Weights of a small image captioner.
Model: encoder norm layernorm, encoder activation geglu, encoder num experts 4, encoder depths [2, 5, 5].
Training: soap at rate 0.0034, 6500 steps, batches of 512.
Rows from expert 3 of block 9 of the image encoder, named by matrix and row number. Rows with one number belong to one neuron. Each number is 128 + 24 x the weight over its row's rms, rounded and kept within 0 to 255. All counts start at 0. Numbers have three digits each. After the name is the row's rms in percent of the matrix's.
# gate: expert gate (encoder.blocks.9.mlp.gate, 4x256x256), inputs 128-255
# up: expert up (encoder.blocks.9.mlp.up, 4x256x256), inputs 128-255
# down: expert down (encoder.blocks.9.mlp.down, 4x256x256, transposed), outputs 128-255
gate.87 102:062139114132119140159147122146158126146101129124151158113096120128143150162121140120136128102120137095108166101109165144121193123132092149164103104097126099105115134076098128119125081115119084096148107117102122141150100126115129145165120100130128117096142088147131117092128119152148138128120118134141151100112155143142110155155116091092145121113123158122135132142103137109148128162128
gate.88 105:106105104143141156139116163163110118143121153174166158123117146145115099126099141112096145165073120108123087115152149153185125109096159149125135078116092152120142143136144121191087153128136134091126137112082156123133128129119134100132163133123140140146088086136105136137085149157082101155083097168122098156131092131148135112084127162158133092133120133112119095120133110108110146114117
gate.89 109:112158123116129083152151159104168109152121122098103168133100145109088136120092101114154157125121154125139102126134076100099150117126126106134134125132151089134109149128123119101117119125156093148107104159144114104189076150118112119132085152125111146123128139116109170164122058083115072134104127163142137181164121162153149139140139157136084129118150112150135146128111143109122108151120
gate.90 097:075113123127145153143136166128109189174087123137084127156135134149145111081124114128106109140146120141121140094151121138108109123198114138117146091128140161127073139149126109163104150126142100132107131103119135114143130158110169136102036136097111146138136119113119172161117142148128167132153106118136136139146120173127143154149079181109182165128132113156126125146123115112106144160094
gate.91 096:093140112101110077141119167141155121086155125148104120111145162123084161134173139112142133084109125100135146151169125118157137144116130129146082131125112118103135130148114128149145103116142147156110088099181092182129151123192138133142106105147155130146137114122095136095153150120117107143126105090148128117081143087126102116118159124143130127138170105094165101129100154089136112132133
gate.92 100:122158101133121105136131168147127097125146118134104133136114098081167112091146080152140133118151118139126126142143092118106152156098176133088194150113135117161114101135122163140129101156131123149100125118157120170116118083183137145080126144148108145133126138116160139132072156130133174116115089100089113111113142139130101105108098157167132131132149117105091110144115116144133129107057
gate.93 096:142164105146081109135086131177148151146142182117138159082123129115158107128137153143143119153123111131104163094124147096158134107161129159159116115145142135125123100161136118108098129085144105165155156121164120166115091152109151117154050120114137099121127146082141105112118095121095125165171147159125147101153105153129106097105144132110124110120144161152130116092110121117125174109154
gate.94 098:129133109169092154121117116134116162113149138153155170164123150125139122158148159168140112132119129117168138115140124121124174138113087135135142146169160086134089131091132115150142128142140099119116147151105105117137132113189120104136133085117069141148098139150099106140108157134098094130131148146129144132113112138116098147137170131126156095118122134107104106150146107143150111128143
gate.95 096:112085130118102085142122132123131138108142141119089122138136118152152121136176147163155153137126160139118110144132185140156150154101160087126143102107120115139110136172151129119086126120127117113108145155120131143125108091150157133135127151099152067124131133096181128145116111116140125129115097086161157125113111125121128108132123122147139110151120105114103118139114182069116099120120
gate.96 103:113149092192133153127159106110141129148139106138129124128109132133071128108113193133106131143119128141129127145145108140097112133079135135135140095070163155095120114143110135117060115107133118126175113139158157145164119103167168089092171114137160114092160125133113145129136131094158073101123154152123169151069119140157117121101102147149153144098125127112112103111120118166131124156096
gate.97 094:173134138115177077142156090124077112163158155117155125117079151154174127084125156154107092144109096107174121155121147114117098123130100128111161140159108156150131171106129138086122136133120155106134101134122124137114134150140156173119101132082097155099109113139120110153124160112160147169143124102066127142110099116152131120123132161125110097123146152111147133154093145096127129148115
gate.98 102:124159111137156134149128119134176169115161131147136131150160132089140104109103148147119156123115117076117114078138123097152142102120073094103133113144121157109126150139157186103151116134119116082123098098122107162134105150154109129097126102141123137097114119160149083090146125098098125174113095138111123088133089082137105132086096151139092128149132167167153100114127122141175155114119
gate.99 098:116133119100116142149133176165112098115132123111157092113139139145109111148176143138141138127147132136141151064125128134139132065100131151113146136141084134116103103129128121090131146168132115111128133122112124110161084119136155124139147138161130129125153166164099090135114138140129116129135179117131119149168149127113103130147109104135105151145142112143152098186136126121121127110120
gate.100 106:114116106123154131110161129151073094147115147138141135136121095119110117162140106135091104117168133084149111132104146116150117120160140100099146109096162121127087149115113149099113137113124142120106100135116160144138105099101109144148110175103161151097132093117146164123108155180110105162140116120128147154150131117136135098138113137138172111106110119132106105128136111134113129165068
gate.101 100:117130163125128143173155152130126086174141097147105147180192138124125144146097188133154110132141131101168069102114151135157119121126152164187114111133168111083130161167112106130147146145141118130113133137116133136122139154134100166168099142113148121158084146116165122154150164128132112152124096116143129148121145111164124124142122166150148140120154127130143092094089102128115128146169
gate.102 099:160106099160152105153139137116144112138171123076092138148167116149112097123162112100117108157178147134148155118136130154107111074133100132142105185128069149124160103171136146143113124125135144130099168165113125134138150118119157113104146101143120100104131120139082134061138135177143128095124145149153153125141118147139138144101130071100158148123121119101100156129118136128109159130104
up.87 104:116139142146170125126140105158157153109154107116131157110115116120115116128133084127130179112087129109101118129162146143120122128172113129097121120125113131099162120120122149183143128130141115123133120148113130134169141131123090155176163151125136138130145116139136159110109090138150159124136154143142112071154114160162110116158074099149113080167076115107144109149120153162167114115150
up.88 108:131146093131104112161128113120081149096181133110106126101130112142128136100102150097165119089159116124127163149095122146083133163134122105156121184132111122125125154132089186092136157114136085129123097187139129113118105109153130132132155084144121109128171190106173133145163145139115183136158157147120149113112074093126128165122123121124127140139148171085125131112110178125099084161158
up.89 104:127118130100112174107093185149114135138141145138112145128153131124144107116147134092158112116134098142115116137154130098149162096135153110118138146092129134119138124168088066138170147116138128145144105112136140104120160128107142132183134072108101104121112138160123052096152142135135100087085113176139181089122121111123154163114116115117135155086106131107102129121176150137143100081115
up.90 102:184118116121097174092110157134133107119140141114122101094117081127159134107097163132123146114126129130147099145167154098130111124151188148136223083124128105133157135134104146137104107119178088142110132119136140066130143134154164151161097113103104142101156134139144124107118130104120115102142151113116089126103143122181107161141123079123126175167124146126118148149111145163117117136121
up.91 099:156118133083136131100159116133151124108125131070103133164113107144068120148127107115114128129112141102072160127153106136156094150126123130127077129156112111109122125112137113096129106117172107156104114087090110145157157141139114096145122149146171125143093137183159138172111102123122113141116131127146084122129121123118112087113154136127110156137092110095151106104144136087131153141095
up.92 098:103106150120135113116140118141166151133090111148191122112104135106137124132116105173139103105170132135111193135107110113123058168118168105131129127131113124151107111090118120130087172130131150117113125112145127109155101126143123103084127164113128141135078125166132122124128115146139148140148157156173106109114132143129163131138110128101160134163138144128075108138143117097159148148121
up.93 100:144093096112172165124132110154150120148159162168113122126145163103115149123067127130144116120148066143098133108113124148109163089085151111147146113119109071109093120095128130105159155133138123148097118108135125137120122136165117071118138150125138150175139109154159091129143147174121103146141128131088118146092149134141140143124122129136113126142115137113127147134100121159094116140116
up.94 099:156135117104162139153151136145189101149100133118117116122110132134119098119143140116138159139071099162105149129098122146140116149120136126149109136097138113138090164137130156099149090154113119141158090127145143145116103102121121135129129140135186130104159124089140166141155084129148150131104096095103109104086079132125143133151125133101113170112152099146109156114078133148140117131135
up.95 097:084084100123069073139112102174134144132137170127132117134107133120159151107126161119057109133171142120126152123157141135103122103136106138163086094140095118168126130122099108131128119117145106130145100108101102123143153112116146148134107141134126127127106130134127090121129155100120175198140131163143130173117115134100130109141132053169090129141132142094097123113140151105136136176123
up.96 101:135173162146081111138118122133138117152096116153134069141088136133097098131118143133158148103135125106168140138115128068146142129167129122148156117153136104155101128132101116154148126141149116111090141140122144129099137095134093127123138163119115105102109163104123143138117120092102125140154146113146091168157131130136097145119084099125111114118146121155140107159131198137154149140068
up.97 096:129141135180101125102134136093124082118118105158140136135141126139158146131106140087096120125121177124128154104134142130108141123068143149115121147158146123140130139172171123105137188167151109122145121099127079161139080086139133123114092101121108139160116115149110099170141140141144102158140124143166184116107140109099088124125153128138116150087136104141112133101123141148087112099116
up.98 104:161113094122109138124133137119115155121186128127119130123063137134157103132142146118154123085169133139144134155120118134104103140129146158081131118110127109144130174144115117173148168129148144108110095172126132123160147094136155126157146132144102095195109103117102155128163114131148141120140117133132113120105156147154125094142150163125131163108100117135149122116152167095121062152101
up.99 099:131104120153151121103128088157133133109092123154137143089157139116126175098084084188106120123122106121144100138111147156064157170139173125110165140150166115131179117099120141161156105167160118149104076117142121112143103129100128082116116140117118100097149133140133139174120120126115164136147133109127128129127145129141096144136175129108139129135162171139139133091114133094140142111146
up.100 107:140145125155148130094105094113142111124144120127148137136134158100116112120082145097154132142082103125134146133116124141087094139125104120131151112117117174155116085152120115133088143143147160158112184097155128100110164122160144156119163114136083113141108156139129115166107132093136142137089080141153129098102126091103124150143103117139171083149117175088153140129121119102124123093130
up.101 094:098095173121114113086141130093098108125174092150151122133164136123116114146107144124146115165133113088156158175159136095106127094155156203084126175121141122130111135140183132154096138123155169139149098128127143173100135153121139095141127115127097151103123153122140101075132168178117129137080155151156151142137144089142111126112119125096089172125135164141131110126130116084124120133149
up.102 101:136127138185162119132136120121147129154137117075155150138120151125155115136115138074056128117138139128133149151140152106128110083166106127117120194141089118090132108140172138132105110132116104103138173118082132115145136130093129074129095094109144131070141145176086116111159145133131120132113154141126122109175129149127144102114147088080156124143122140144128144122143115119129171122114
down.87 102:111141144141161151147104117141146120184120092095158149162166137118129104094111176137145145120113138127125115122116144104136123095147147108090154135179128109108093134140199158160125121127100138107096125158130123123126097137159143136123071156128168118134105126093144129120136085100154150093147112112094131091109129150101181157128114121137101083109125132125129145147128124127140153147141
down.88 103:138141152103111113158109128105185123109133114121131112128084118144142107144141081129109124118142138147143131159118143177172109151175129110126094111135087173107129114094121131153120118134094091112149164112158121106108136113107127153149161134126142091112118181149101144147138162125154123161130156132145158164149086123116105129114167149080135081144134125117128146162108120141198153091178
down.89 106:100138121144151133130131092123074105133142151141120137146126148115130130120121133121106156194150149157134137110112132116097090139116119145093138124111132127127176113192115123133118108178134142150098116143134097181135110116118132120094137134098150140130117114110132135129168124093118140101103109103145141124130146146138075151150103130165110193129119129140180163071094150130118103093076
down.90 100:097122138141140114143140100112119166131142138171122108157148144109173124079126145149145137090142104138135090137140141135141124126123097107117162119121093127131120139151108131106129122110110183125149123128085092102099122104105116124166079135111142097150101110119115115171128151133108120121167133058129098122102143098099123142150117107161087104173110140115119123110139126131146086150169
down.91 099:141148136127152077124122085126120114132128120160111134172098121150147124134122100107136116108100114143146153113091131119105124121125112133121164157115122127085140081166130125115108122120118118120165128120120157137110155119101105123125141216123134095104131078130166180113085144125186114145127157129121131136166133102162143126134139108084098127092110123132150177122156123125138180105091
down.92 096:123147126105189090159147067118143128123141124120096096124137159119134158136125115135134117147169126086112109124142106136131154122110148131118142134205146132106103120161151126124114130125092169126134193153082187122150128142127121190071164092117075185118130143126110130121127160138131065115167115100102169105141109137128143105158157178144133096150120163123128152109125151103148108086175
down.93 105:112143168113125154127169146065138087155125143101134107142141149075105120095156115088170190179115156139132136113158197116113127100091173073161136110090140138141130083149073128131079100134161122099176139161101125134136095131133146128163097127159138115114096112119095150113141116089090112138140131137160083129126129106153162131170157153113162091159148126100142136131142141124133144147140
down.94 098:154161147146134167145094140159146125130117142094132119115144137160138130093124150137139123148162117129117116115120155137151127149130117150085164146151156126101099137181159141115119114111095161143133134114148125122119197144164113154107127163143123066160149129095161170141144142112137096151127122088168148130154124143135108135142120110140127140166108165109085107111120138136112106115114
down.95 097:128164106135110143127147128124106142070138145140141090069190163124143133125115126158165117099105120092110115124138095133148154143137154097160111141126138149095109148111141174098101139151096115113139086141131119140103142148111130165135100113151116129119117150076091120126132166095167120141098159160123136124121139091156114117129140143121158152114125149130137133092127072127128094143066
down.96 097:099169161145115080141122107131118126100130138122161133122094104129125128145170152152149122098201153133148145115126100155137189152090095154102090094114131134112158095155101117068109116122116151140105116098135140111094109176119105137086151120123152117137095145125125071163143173152119114130134137139174134126126143112129110166147077153125135121111153155126110150118112109110121157162109
down.97 095:144119124132104160129147123124101124096148145112085172117088135128131119100125115134114097108141112111134101132114149127109132131105102105157140118099146145129061121134124087120185103081106141139143142154117121123158180114138109132135140138105097113077164096173119123137146149131129149104122172117143111134122123114126142101142132134170080161120085102084100144136169135109149126107103
down.98 104:132110161123143115102094102142152141125149164155157093142138118106149161120113134125183143143129138127134107112141076094120118122102081162150124084133091133129141123128115123184155105098120141150148159119162112153115140101150152106147131114105112098129141145107125101159108152180138168147114160100114114144128192119102107127145111147143134134156152101160126130181089160122127165162140
down.99 101:130143155112149172138099141132147128148105113160148081139091103171102150142126168162122122118127112063105163124111121104136112126059073165141093139096143119103159141119195133153099151111154126126140127115125156156115104114167107092143124105144107122111131115153136098097107130138127154145137086132142107101105182144177135107122149142125147166138154077164135149126132101126073143139118
down.100 103:117130123139162122144079119159163109123125100132089124154109130130105162106146121140080101112131135138136168140132100111135116062126129162134132158120122126161147132116106109127144130171102103166136078166132136125140130060147113177099165137114119174136103174137114098128126164136082118153137103159133130133131146138152113105146169094071117103083128140120174126156152119188156146140130
down.101 097:113124109183131117159147110156105123115086178120117113147110144158090145114147099110167154095073120116120125181120161120159129104162122126114099132129136122123111121144133136132137123135151112107148105125127154148088142129104175114148084105158115160096148155165123114152118141077108106148154122147158148114145097140152097124140137153097130121098135152112130121110143150137147110134150
down.102 096:129097178137140137129151152100161099128105133153120134098135109115147141109126126110144106113154092158112129108150126120098165093123154124104110131113114108134107109120118110137151153122105159123112124107109147138103084086089119138116120142108135103142108115130131121131138136154149156109165122126091166162119097160140082142132205173166144108110134127161130136111181149101097133099172