Rows from expert 0 of block 9 of the image encoder, named by matrix and row number. Rows with one number belong to one neuron. Each number is 500 + 40 x the weight over its row's rms, rounded and kept within 0 to 999. All counts start at 0. Numbers have three digits each.
# gate: expert gate (encoder.blocks.9.mlp.gate, 4x256x256), inputs 128-255
# up: expert up (encoder.blocks.9.mlp.up, 4x256x256), inputs 128-255
# down: expert down (encoder.blocks.9.mlp.down, 4x256x256, transposed), outputs 128-255
gate.4:572437516410503522501530507498478525448530543552465505517524478499433566465506447538416503487536458523525486519486440551508494489453463465548508537546505424488482502468526521590544428458523521585525493518461580496505493480480493491469531499473540490490533490550420513544519486412467484500516534500521457494508513506520443479484483527502511477584509512514568438510534464476523418554513
up.4:489530456544490527492510405447483488489432492489503424514563433478553486470495557591506482537488463487502471507485407464565547478448489475482484459473516482573492537484508542484454495483556495474482452498489543459495503521517517547484560461481403477514509503456534536499486444481503407484539525459493441509473538477492611519554491430502504504434556452537485455532462516494489551529488
down.4:522495519495548405463439449555552508495532468542461454498475531506430460501413469504507474534501550562544449509535431464488532468525427490494541405447438489469486518479530508478512440517484586488549497496548501484513529488529596472459493526486461494481462519478520479470552452452503513450466504514518499485416536541481468477531465502526543514528521523466610504417489538492470525473567
gate.5:525497497477433459538434492464453467489515471517536510565458513466510503391482427577544540472492515524580535486494488484462445488474517538474511523454513566518459512471484493545490435497470554572533473554476577495473507498493545555488444466507447525524528454468509429486469532462580491552504541561505494563456495555561447535518537539570485513524512497442470464508457491519494549451488
up.5:557539513456484495542514534468448500456508443499532469504514593424469411473499470492567541445422530481594502470527457461464412435513509528512515487506524467511490457498468517504519469545519458506577448544462534512496497465433473521512453485445532551532509447459482516532540590538532442480492494570550500537535514527510457559487521538512540504533458492508507511520466487496514506427512
down.5:511542529503434485525500493499526506434511492400520473483502500495531500483531509522466507533525435479544578504539578540424541516437473485479537471537523433529569550470440467504497488429535512551452490484478563515521470548425490549463538553617459571553503456508477475497577464486453536528498495508506491436522481559547553458506554511464545500480482502414480541435511537470531492509494
gate.6:439524453481489338547550457498463586539517515523459474541489533521522572482512559528454523489514548560473477428492478524485510510479537436497475503510487536461529520520515513482518532502510520457549507474479475489499456574523480520428518477452490547500504467545488427519483540590496419473527528517437561517483477468492526520528468416476468450528451548486462544499574465483481436481532
up.6:556497533456522559491434535477517427563544476532475481465497483501452518507489456529458469480464461534526456537533483500471500479590525521408516503506531454548479487491447479534480557493506458446481430465531520465525451515485509497480467550472491458495548614469545527523510585464484524526455505503495485453538531559465465427514516488510568542483485474462580491496415475519543614574507
down.6:559473551481508572582470511473522458485497566519514488496463511483457643527494533471485521466496474463483467571466488466478478503592478582425527511543542505429490496499437492482535480524430469494518496525470421487484573496495528423546517505410488488555513446486469435458468490495513481541486498458491484543586527475486439569531544515544537474452460535494526488510449507432542473504487
gate.7:497546504498399466471483530469581472426528458503499486510475462499480486540588526485540510484545486488584534547465502608452524546579522567482485519547503498472415565499440460435407526466556481539505556483428551517577485536534477471491512562480470531438568557506497489476485520553491562423492498492451467487542474472555530484521461549483447491414497530618489454480513497539501504471531
up.7:616523497426499551562499588486463534436540422471450462508507501527490446511506518456489490529505528523500508513492514554519507526521495486462431576584508504489437476501451482476472522536466531544512496480473456450542455526477544502494381493487533543576455543519538555508489504546506465479490422509528478507571522578509501567504382499589419568551485509499508508464476578546505503483503
down.7:525448494443446508531433479543539571452551446527494528541474552508499493537453484470529536464497487463456507517498423571512531491481496541578484517485496520505503526496434520441475504501532472426489477547422479552517566548455479516477456492482491461532471491488496452487521476575559481509499472540567476515549484502565553530512511484477468488480451506533473551554439518530564528493508
gate.8:522500492510481488567497553463538492544472513526438464517549476535400412506424483442579493468561483463524493458447601488498491503457460590501445456412442457500526461531485439491460506574507425523495553468482498520500465566483461602533540588494526476523558520496503510588480436509530508457454444520467547458433477492530488483501481451507490547438551515545454486533462527462466448495481
up.8:457532506537459468454567535539516537531484516480487500486437502462513518489580512465522516521496501476537499432519475442488462504560444498470514484522440532489530544425486532471480488580471506508558545462502490566492501478468482487508478462441444532472515451460519459491557521482519482533483559478488481513486453453492562562503487406476495514478481471415509507469515477468501536502503
down.8:506533481450460458484522513502467605527525589482479472481471535490508502518452477522513487481466487511499469509477419562495492527469504491404518463471428532558513548551523497593518520502543476466509423500488432465441518426520460540495568527488506511562504502499506525531525446456439548463427524596484457438447518500516482572585540467481516566525482517486547538500449520482476460483569
gate.9:576541465526452505520540526448549469509562475475400534512440531467542449533563553447603475481471500489501563529539497504494491497622504485510483473500484563465444562463509464505462490500537450535413495475420504484454481610495514490508516537488560522511537551481491493413456395456502455509547445461518449510487489515460452487537485486468493458494488560491480523461513500499518446594474
up.9:471536568493491446537531501449432533474431514591492449435432501503585594486520517597527528464512481412479544479518555548507545576432530475541495466498476463481563496483463523483572454454523532483521502512514491439543494494483513495512511459532453439432463465502514403435512456525544538449531468423584515502499503404490460490483465457531526453477477479479435457525553588467520440414428
down.9:504488425522518472505498502590439428535483484524499539508470472595506504485507479483502514488561542513524510420488492531506433473496475566449540520472517507485557493496520478409461489531471440522602467520509463491493510501425505541556530527525469450536495469538457460497554491429536527593469531546483559511488509472492489411463548560509451515489491464559516538497547502484521537447461
gate.10:519469509522562509415418511511516553539471441491489510489395509398506500474460553509554512497448468516507505495537504531570479559568530482470471466472464524507514532533520473457431498447505562388552392523498522536479553476494506433454520543508519543504436582495531493528488494533500498555509535472480443503565474418453506479440453518482538556510458470546446545503431418578429484464458
up.10:505539493450571480558472568510505475511480484498441581513482463420469527510477593516469505453470549520482485438447568540560492536564482540507541484449524587513476511436488526539444449472459498523442487490462489520457553550430507477491539505511521487458530497526528528536525475542434384491490479504540438491498450435457507495470528503468584541523466548398591443480479464524496509548457
down.10:460493518474514555476512535469451389525530383507519479500566511499529476393434467528531488547475534517571479469500413584567547481479485487500491587502462522479469428464503542533638567536591505461475447449514503489463492465468489483527505491547493477517495500509558532466514502430536564584466528529505544481536465593460522501431514470506465554510507509525469503480495543499415413493553
gate.11:492551471524430477479520394524586501457490535517540537457500424506468478503537422469476470460521480447563541498503562465507435516525541553464513439529538533544547437444480456505585508481509486428507432525480528480449540474555466534475431499526557489572494542523478427553507482522481466573451474475520451529485397492506495533465497496526544503468491519474534555510457520586434525514579
up.11:479505472486445475491470430532549579449453531528585539447510403476459493523520389534521503421509497439582550454517508460485471484525498514474567474532526548485556435453483483499551525483464567461501416536487507513478536471537497548495406530533591531535534493500481461511493481479470448547443485477530461548511478469510500514453490493481564535508495497510542540513481558596460513541580
down.11:575524581547461478492434569470548446505478473503533503483481472513542514520503486509503530506572500545516483476444566538514523496532422526494504505498516521514476475439489472431467509435414558547486580525449500549530466451448519479537416517551497606456500506582517501519476536543519488594529502582523490516534527467491497454492530504469556451517531471473443549555510493438582536491451
gate.12:468499472458488495552525522449532424445470452431497526537482482506513433517466482492398516487560489498450538487558429460573549491489514501502523467491477542465505535520514497552551500460484477499462484502479525492511481420445466517484532497470457536474412537509537489552534507481522513531548523517508535498511516563467522428505513472493494454502574503527493488417382505432445415491469
up.12:454486445479533558501466515523547457429505443539504577485485513487524589428527487413464512508504454479469479527516532512545520461510437489438493431459511514529470510445501472564485492517474483500531545492477514441476479465465518581582550478491515441504395509573544536497474543478548527499492493495451545462536484568553546452544503513530492494543510473608518438415420523508495511566511
down.12:502470482547469514530473476436487524457477533537496539481476579495576557532435491547493453469565526514455548470582483498507437548453490510428473470617526448557538476546522468513450457480467468554505492505566483598539477520503529478528467474511492456521512564558461525432499546481487515516471533456505473508534456459495434505489536499494518542484506541543466502488540515529488410533573
gate.13:495445503452537497508495503536500537507468469502492484484539440473523486432465457520487565530511536466453467505514513522445602500430484430537444468473567533516466508492530522477500488471466492536561411471475551530518522443575462501496484509464491503502480488462506519501568504559440524417467485459486539532584523501469463532508452550498450462547546547495474441439450531494533444546497
up.13:479574493507535508486509519506566453511534577520424519456514524540570466530500521440496530470453493575519487495507481456493465457523506433467527501470549546465494463552498507532482468544515555480574423521450502558477481507485498531491489558549530516540473498505597474447516515419507516559472486429434526520353509572505578487447515467500564445537471548506453496503478566477540539431449
down.13:497524483483520515447511442489441491535514558410528573475550447491471582541418495508525497554504450516502467443522509503477530547497491481519530538497477495482500460541480497548497492447570458465575514560533453514500506419476418605540500510492494478513515524476529484494539457453486432540526510485450478483494552503521556482499446495476503494486541497596428537474499508550494467458516
gate.14:516490516546448522511494493512480568499460474495482389552502514506534446475509532538501492543438570470489486517546496512590476496428476471481487534485505549508497475538548447505522504492469539518489503537475501510541489451487522450451468425535542482479503519493453511445509484469517516496577408492513491518504494437477597462447480542444493536505529537484576491508555505481533523497437
up.14:545419559537569570477458513418457542500454584547497580529501497498486454457529560460500445515503541534480495531546528468431553546503470497524493467512521461532457511506519479458525492480527551556459470507477425522474538513435453526379521476472499506509525480411457475511521461513494445451535435491479529534543490483498520501491432455432489461574539513504562493531503512533485440509448
down.14:433450415508516519521501452498436541474465456470499518484445516557553481506486461512503595511523468443474523380474425533458541466476505488485461539537443579545486541455436485468455461472576499446483593488442501488494440550567441581560500525531475472483536540483507472593504470494463511534516501468503500521496482521484491471501534456589534502461518550549517485481474446412536503468544
gate.15:461499536524508490488557485527418440527499499516478527474515492440443440455448410476550483524514541423508427537537484537536548488626470513450541530555551504422471497449530492419489502461551537477578430481522464503471464526528494458512547452431508471478518482461495497520522448456565484489529546496520530485452475576540555546485514521549424515492582531488559462506460489536476574527485
up.15:557560484468496455488471520511509513523460480507475505534518569492572576533525512514502517464492512519472526531521457501493521574479550422489540488446484514564476507541516540488465571503446487431508479496457550434537487524507437533481553560551516478483480533444505509482471536454425445451492490465479492455501494527526482522488526604540534509553478544459465504466508518509516511503442
down.15:410529541518541463588526458495440499430499565510412519431510508484505473511419593503491570477486504487457515488462480524476548545462471428545492506529484520468511523480501491550501510509526478529521534522559585476535539530512490534473577482554539497506513476476486435444452496500451527512539530405469460480555489470549408416517455579460451475517511486449436469483432467459463491447419
gate.16:486510457530517512518504474476472520534450459485499475435461576432498447490528433467473599496544486560581505523479492455501544426488518499513508460518519426491516502501499523507431562478462531418544516410413508448551519496436433486512527522511397488513502499513619511492571497523513516494503461527530506452497468456532455509556474488527514433472495561535476461568551487518528568480463
up.16:504487469544542536490479461488403516543461450457466479428471499434499459545500449520476514496547476563582479550523495470486561501473476534499517449477458506425485533483503511477489548519481472458527456477458513445515518480426420482553499595531416521478563512481643513527505455503514481477498459530479494494483475480517465522496441532505509452484515584597511446545495521545548563537448
down.16:424539521500570502510521514479446496473402521504513532495500519580467502494576477516570469558476504510547552489532447477488532548551517472573556537499527552474446473534404486437494496512541455491549526511525516480516480527586474467562494549578466514468477542490460440506553503444418447504576457464558508557523490542573405541463424509475513469518482537515463501493491522510471452501484
gate.17:541523423486456563507490513478539530467509492552507490533503455489523445489494461537504455497529484447533444536443475549573441490398492447469555452479438382442510482445478433514545481473506547506509499521463579569582476468480557526444493483415459504540468491484528462553469540455478560444461471553486509503457545563497524498514521447517483465534464508505523445488472460514425531560501
up.17:541505564498520439430482509508492487506447539435445467524561474415429515506451467554522488471517527442455528500495504449404508443455531517579532493454515506546558533517488510541473533572509554498494516498489412464459500455447458568518528505443523531509503510508539465547540521516491504498474542486488488548492495505503466557500499505493471520528520548452534506513497473508482463453472
down.17:433516478456523477566490506460507500477491522480419457486469479534502412530544476436437460547509511522540568505404500486494465552514446533466503481462509353485505513523482498457441476476535535516490490476544518484514504601386538512450527531472470465563435548552460497502493517420467555598572505512471477456451504446518467476415533516522484461506464481534461492498559524503465534519429
gate.18:497475517539530501556421521529443462461488461519477501452441488545411433483579492450524564525468545503481454568385433490597469455427437484494548459491528521509524609551564469542483527505431460480519543578505496504445492515513552453505460493476509496430494563568535486476492499477437501502430539520526545500503575469508564498542537474499411472430519536492443486499468509519530540489548
up.18:481498454513464478482449443518500487484493481532508448515474475444486519428488482488514492580500530454424509527521478449484511512490403443515508488451431502552425488539538542445568546499489506465491482551482518485437436488464524456524495509480521486458535448534508464481499524492477516448514465446492472498504579436467588520522563478464415504510471525528461488516510491522470486530524
down.18:482547543604525461431455521474498478505462533501536492525528618529578490515520498497443428443448536448494484398470490508510478468496517448502506537512537500526485481491534517523468566506551535448473509541517547569530539434543581513547508460520540502470547584476521445494464418531592510552475503509493514500456455510476543478534574439469488486484501501522478532478523555601490484578452
gate.19:532515461532504468501480526395458503528500478493559561504529459513512500424453488510376484506544466545533526546486498564508573470523444455496431442531492566537541497494443556475574530535522525444423512507465437469509516515527492542523540522490452415549511503515465530497496459362514456487469523483482480525536430581474508463530530461492479524463496547559432499528505524470454499554507
up.19:503440564536486506548452459527431483460457470429465432516549486507520538454505457547472496525498437519403538519433527477567523387507544456509418492545464492522487491497495462490532470529537409567443573544488476534485439454476462545507454466497487535515533489540566513483558521411466459499543464459505441410554475441471530556457474484518500432487471487531494500542510526460510413491509
down.19:517504519458515529513454480502500535481544529469482531511506517524473522459445526537411522487435511460526491453513523505507548428455559530528548463500484483460485568531464475510441490482495450545377490465488461444472446513422509427499532529515458444490528504447478467465504486559401532518498509515507493525575514474533445449477458493465502434514535504493494489514473486502484440529475
gate.20:552573545453493521498450511487455549434519474460487537476523487489494477509458464494550498516499460482561520461486496495510505440532484510543462482576521451527571466507489547519490494562519458570502505450535482527416511536557519528551486422458526491512510486481538578465569479479484510495503440500539549499536561543530462473451375434443531626442552499555527556556487484428473482520473
up.20:510467496497475536506436499603527584449516518463488509494535529475491439486479464528492514517513414521473499508499480449584545490514496501538442484526485453457532471486506427538482444556491414571455526456523473512467489494540500524491527529507508436502483509497455540536616508469535554564535418517496487484486495498477465473549535534514542592481542477452516521494491496477477479517457
down.20:489551553432477506543462488496492506522502505528423508599449501535540567558516551443576524575500484572508432525463506549499508446503486545501574518455454497459499475541494527473493482445490498549475542548542416476476440501558562536553455509538521492519432559468494535479528447496513513492527459466564453533497487439479495542526452476508485528540528463538526523491463528522532539524473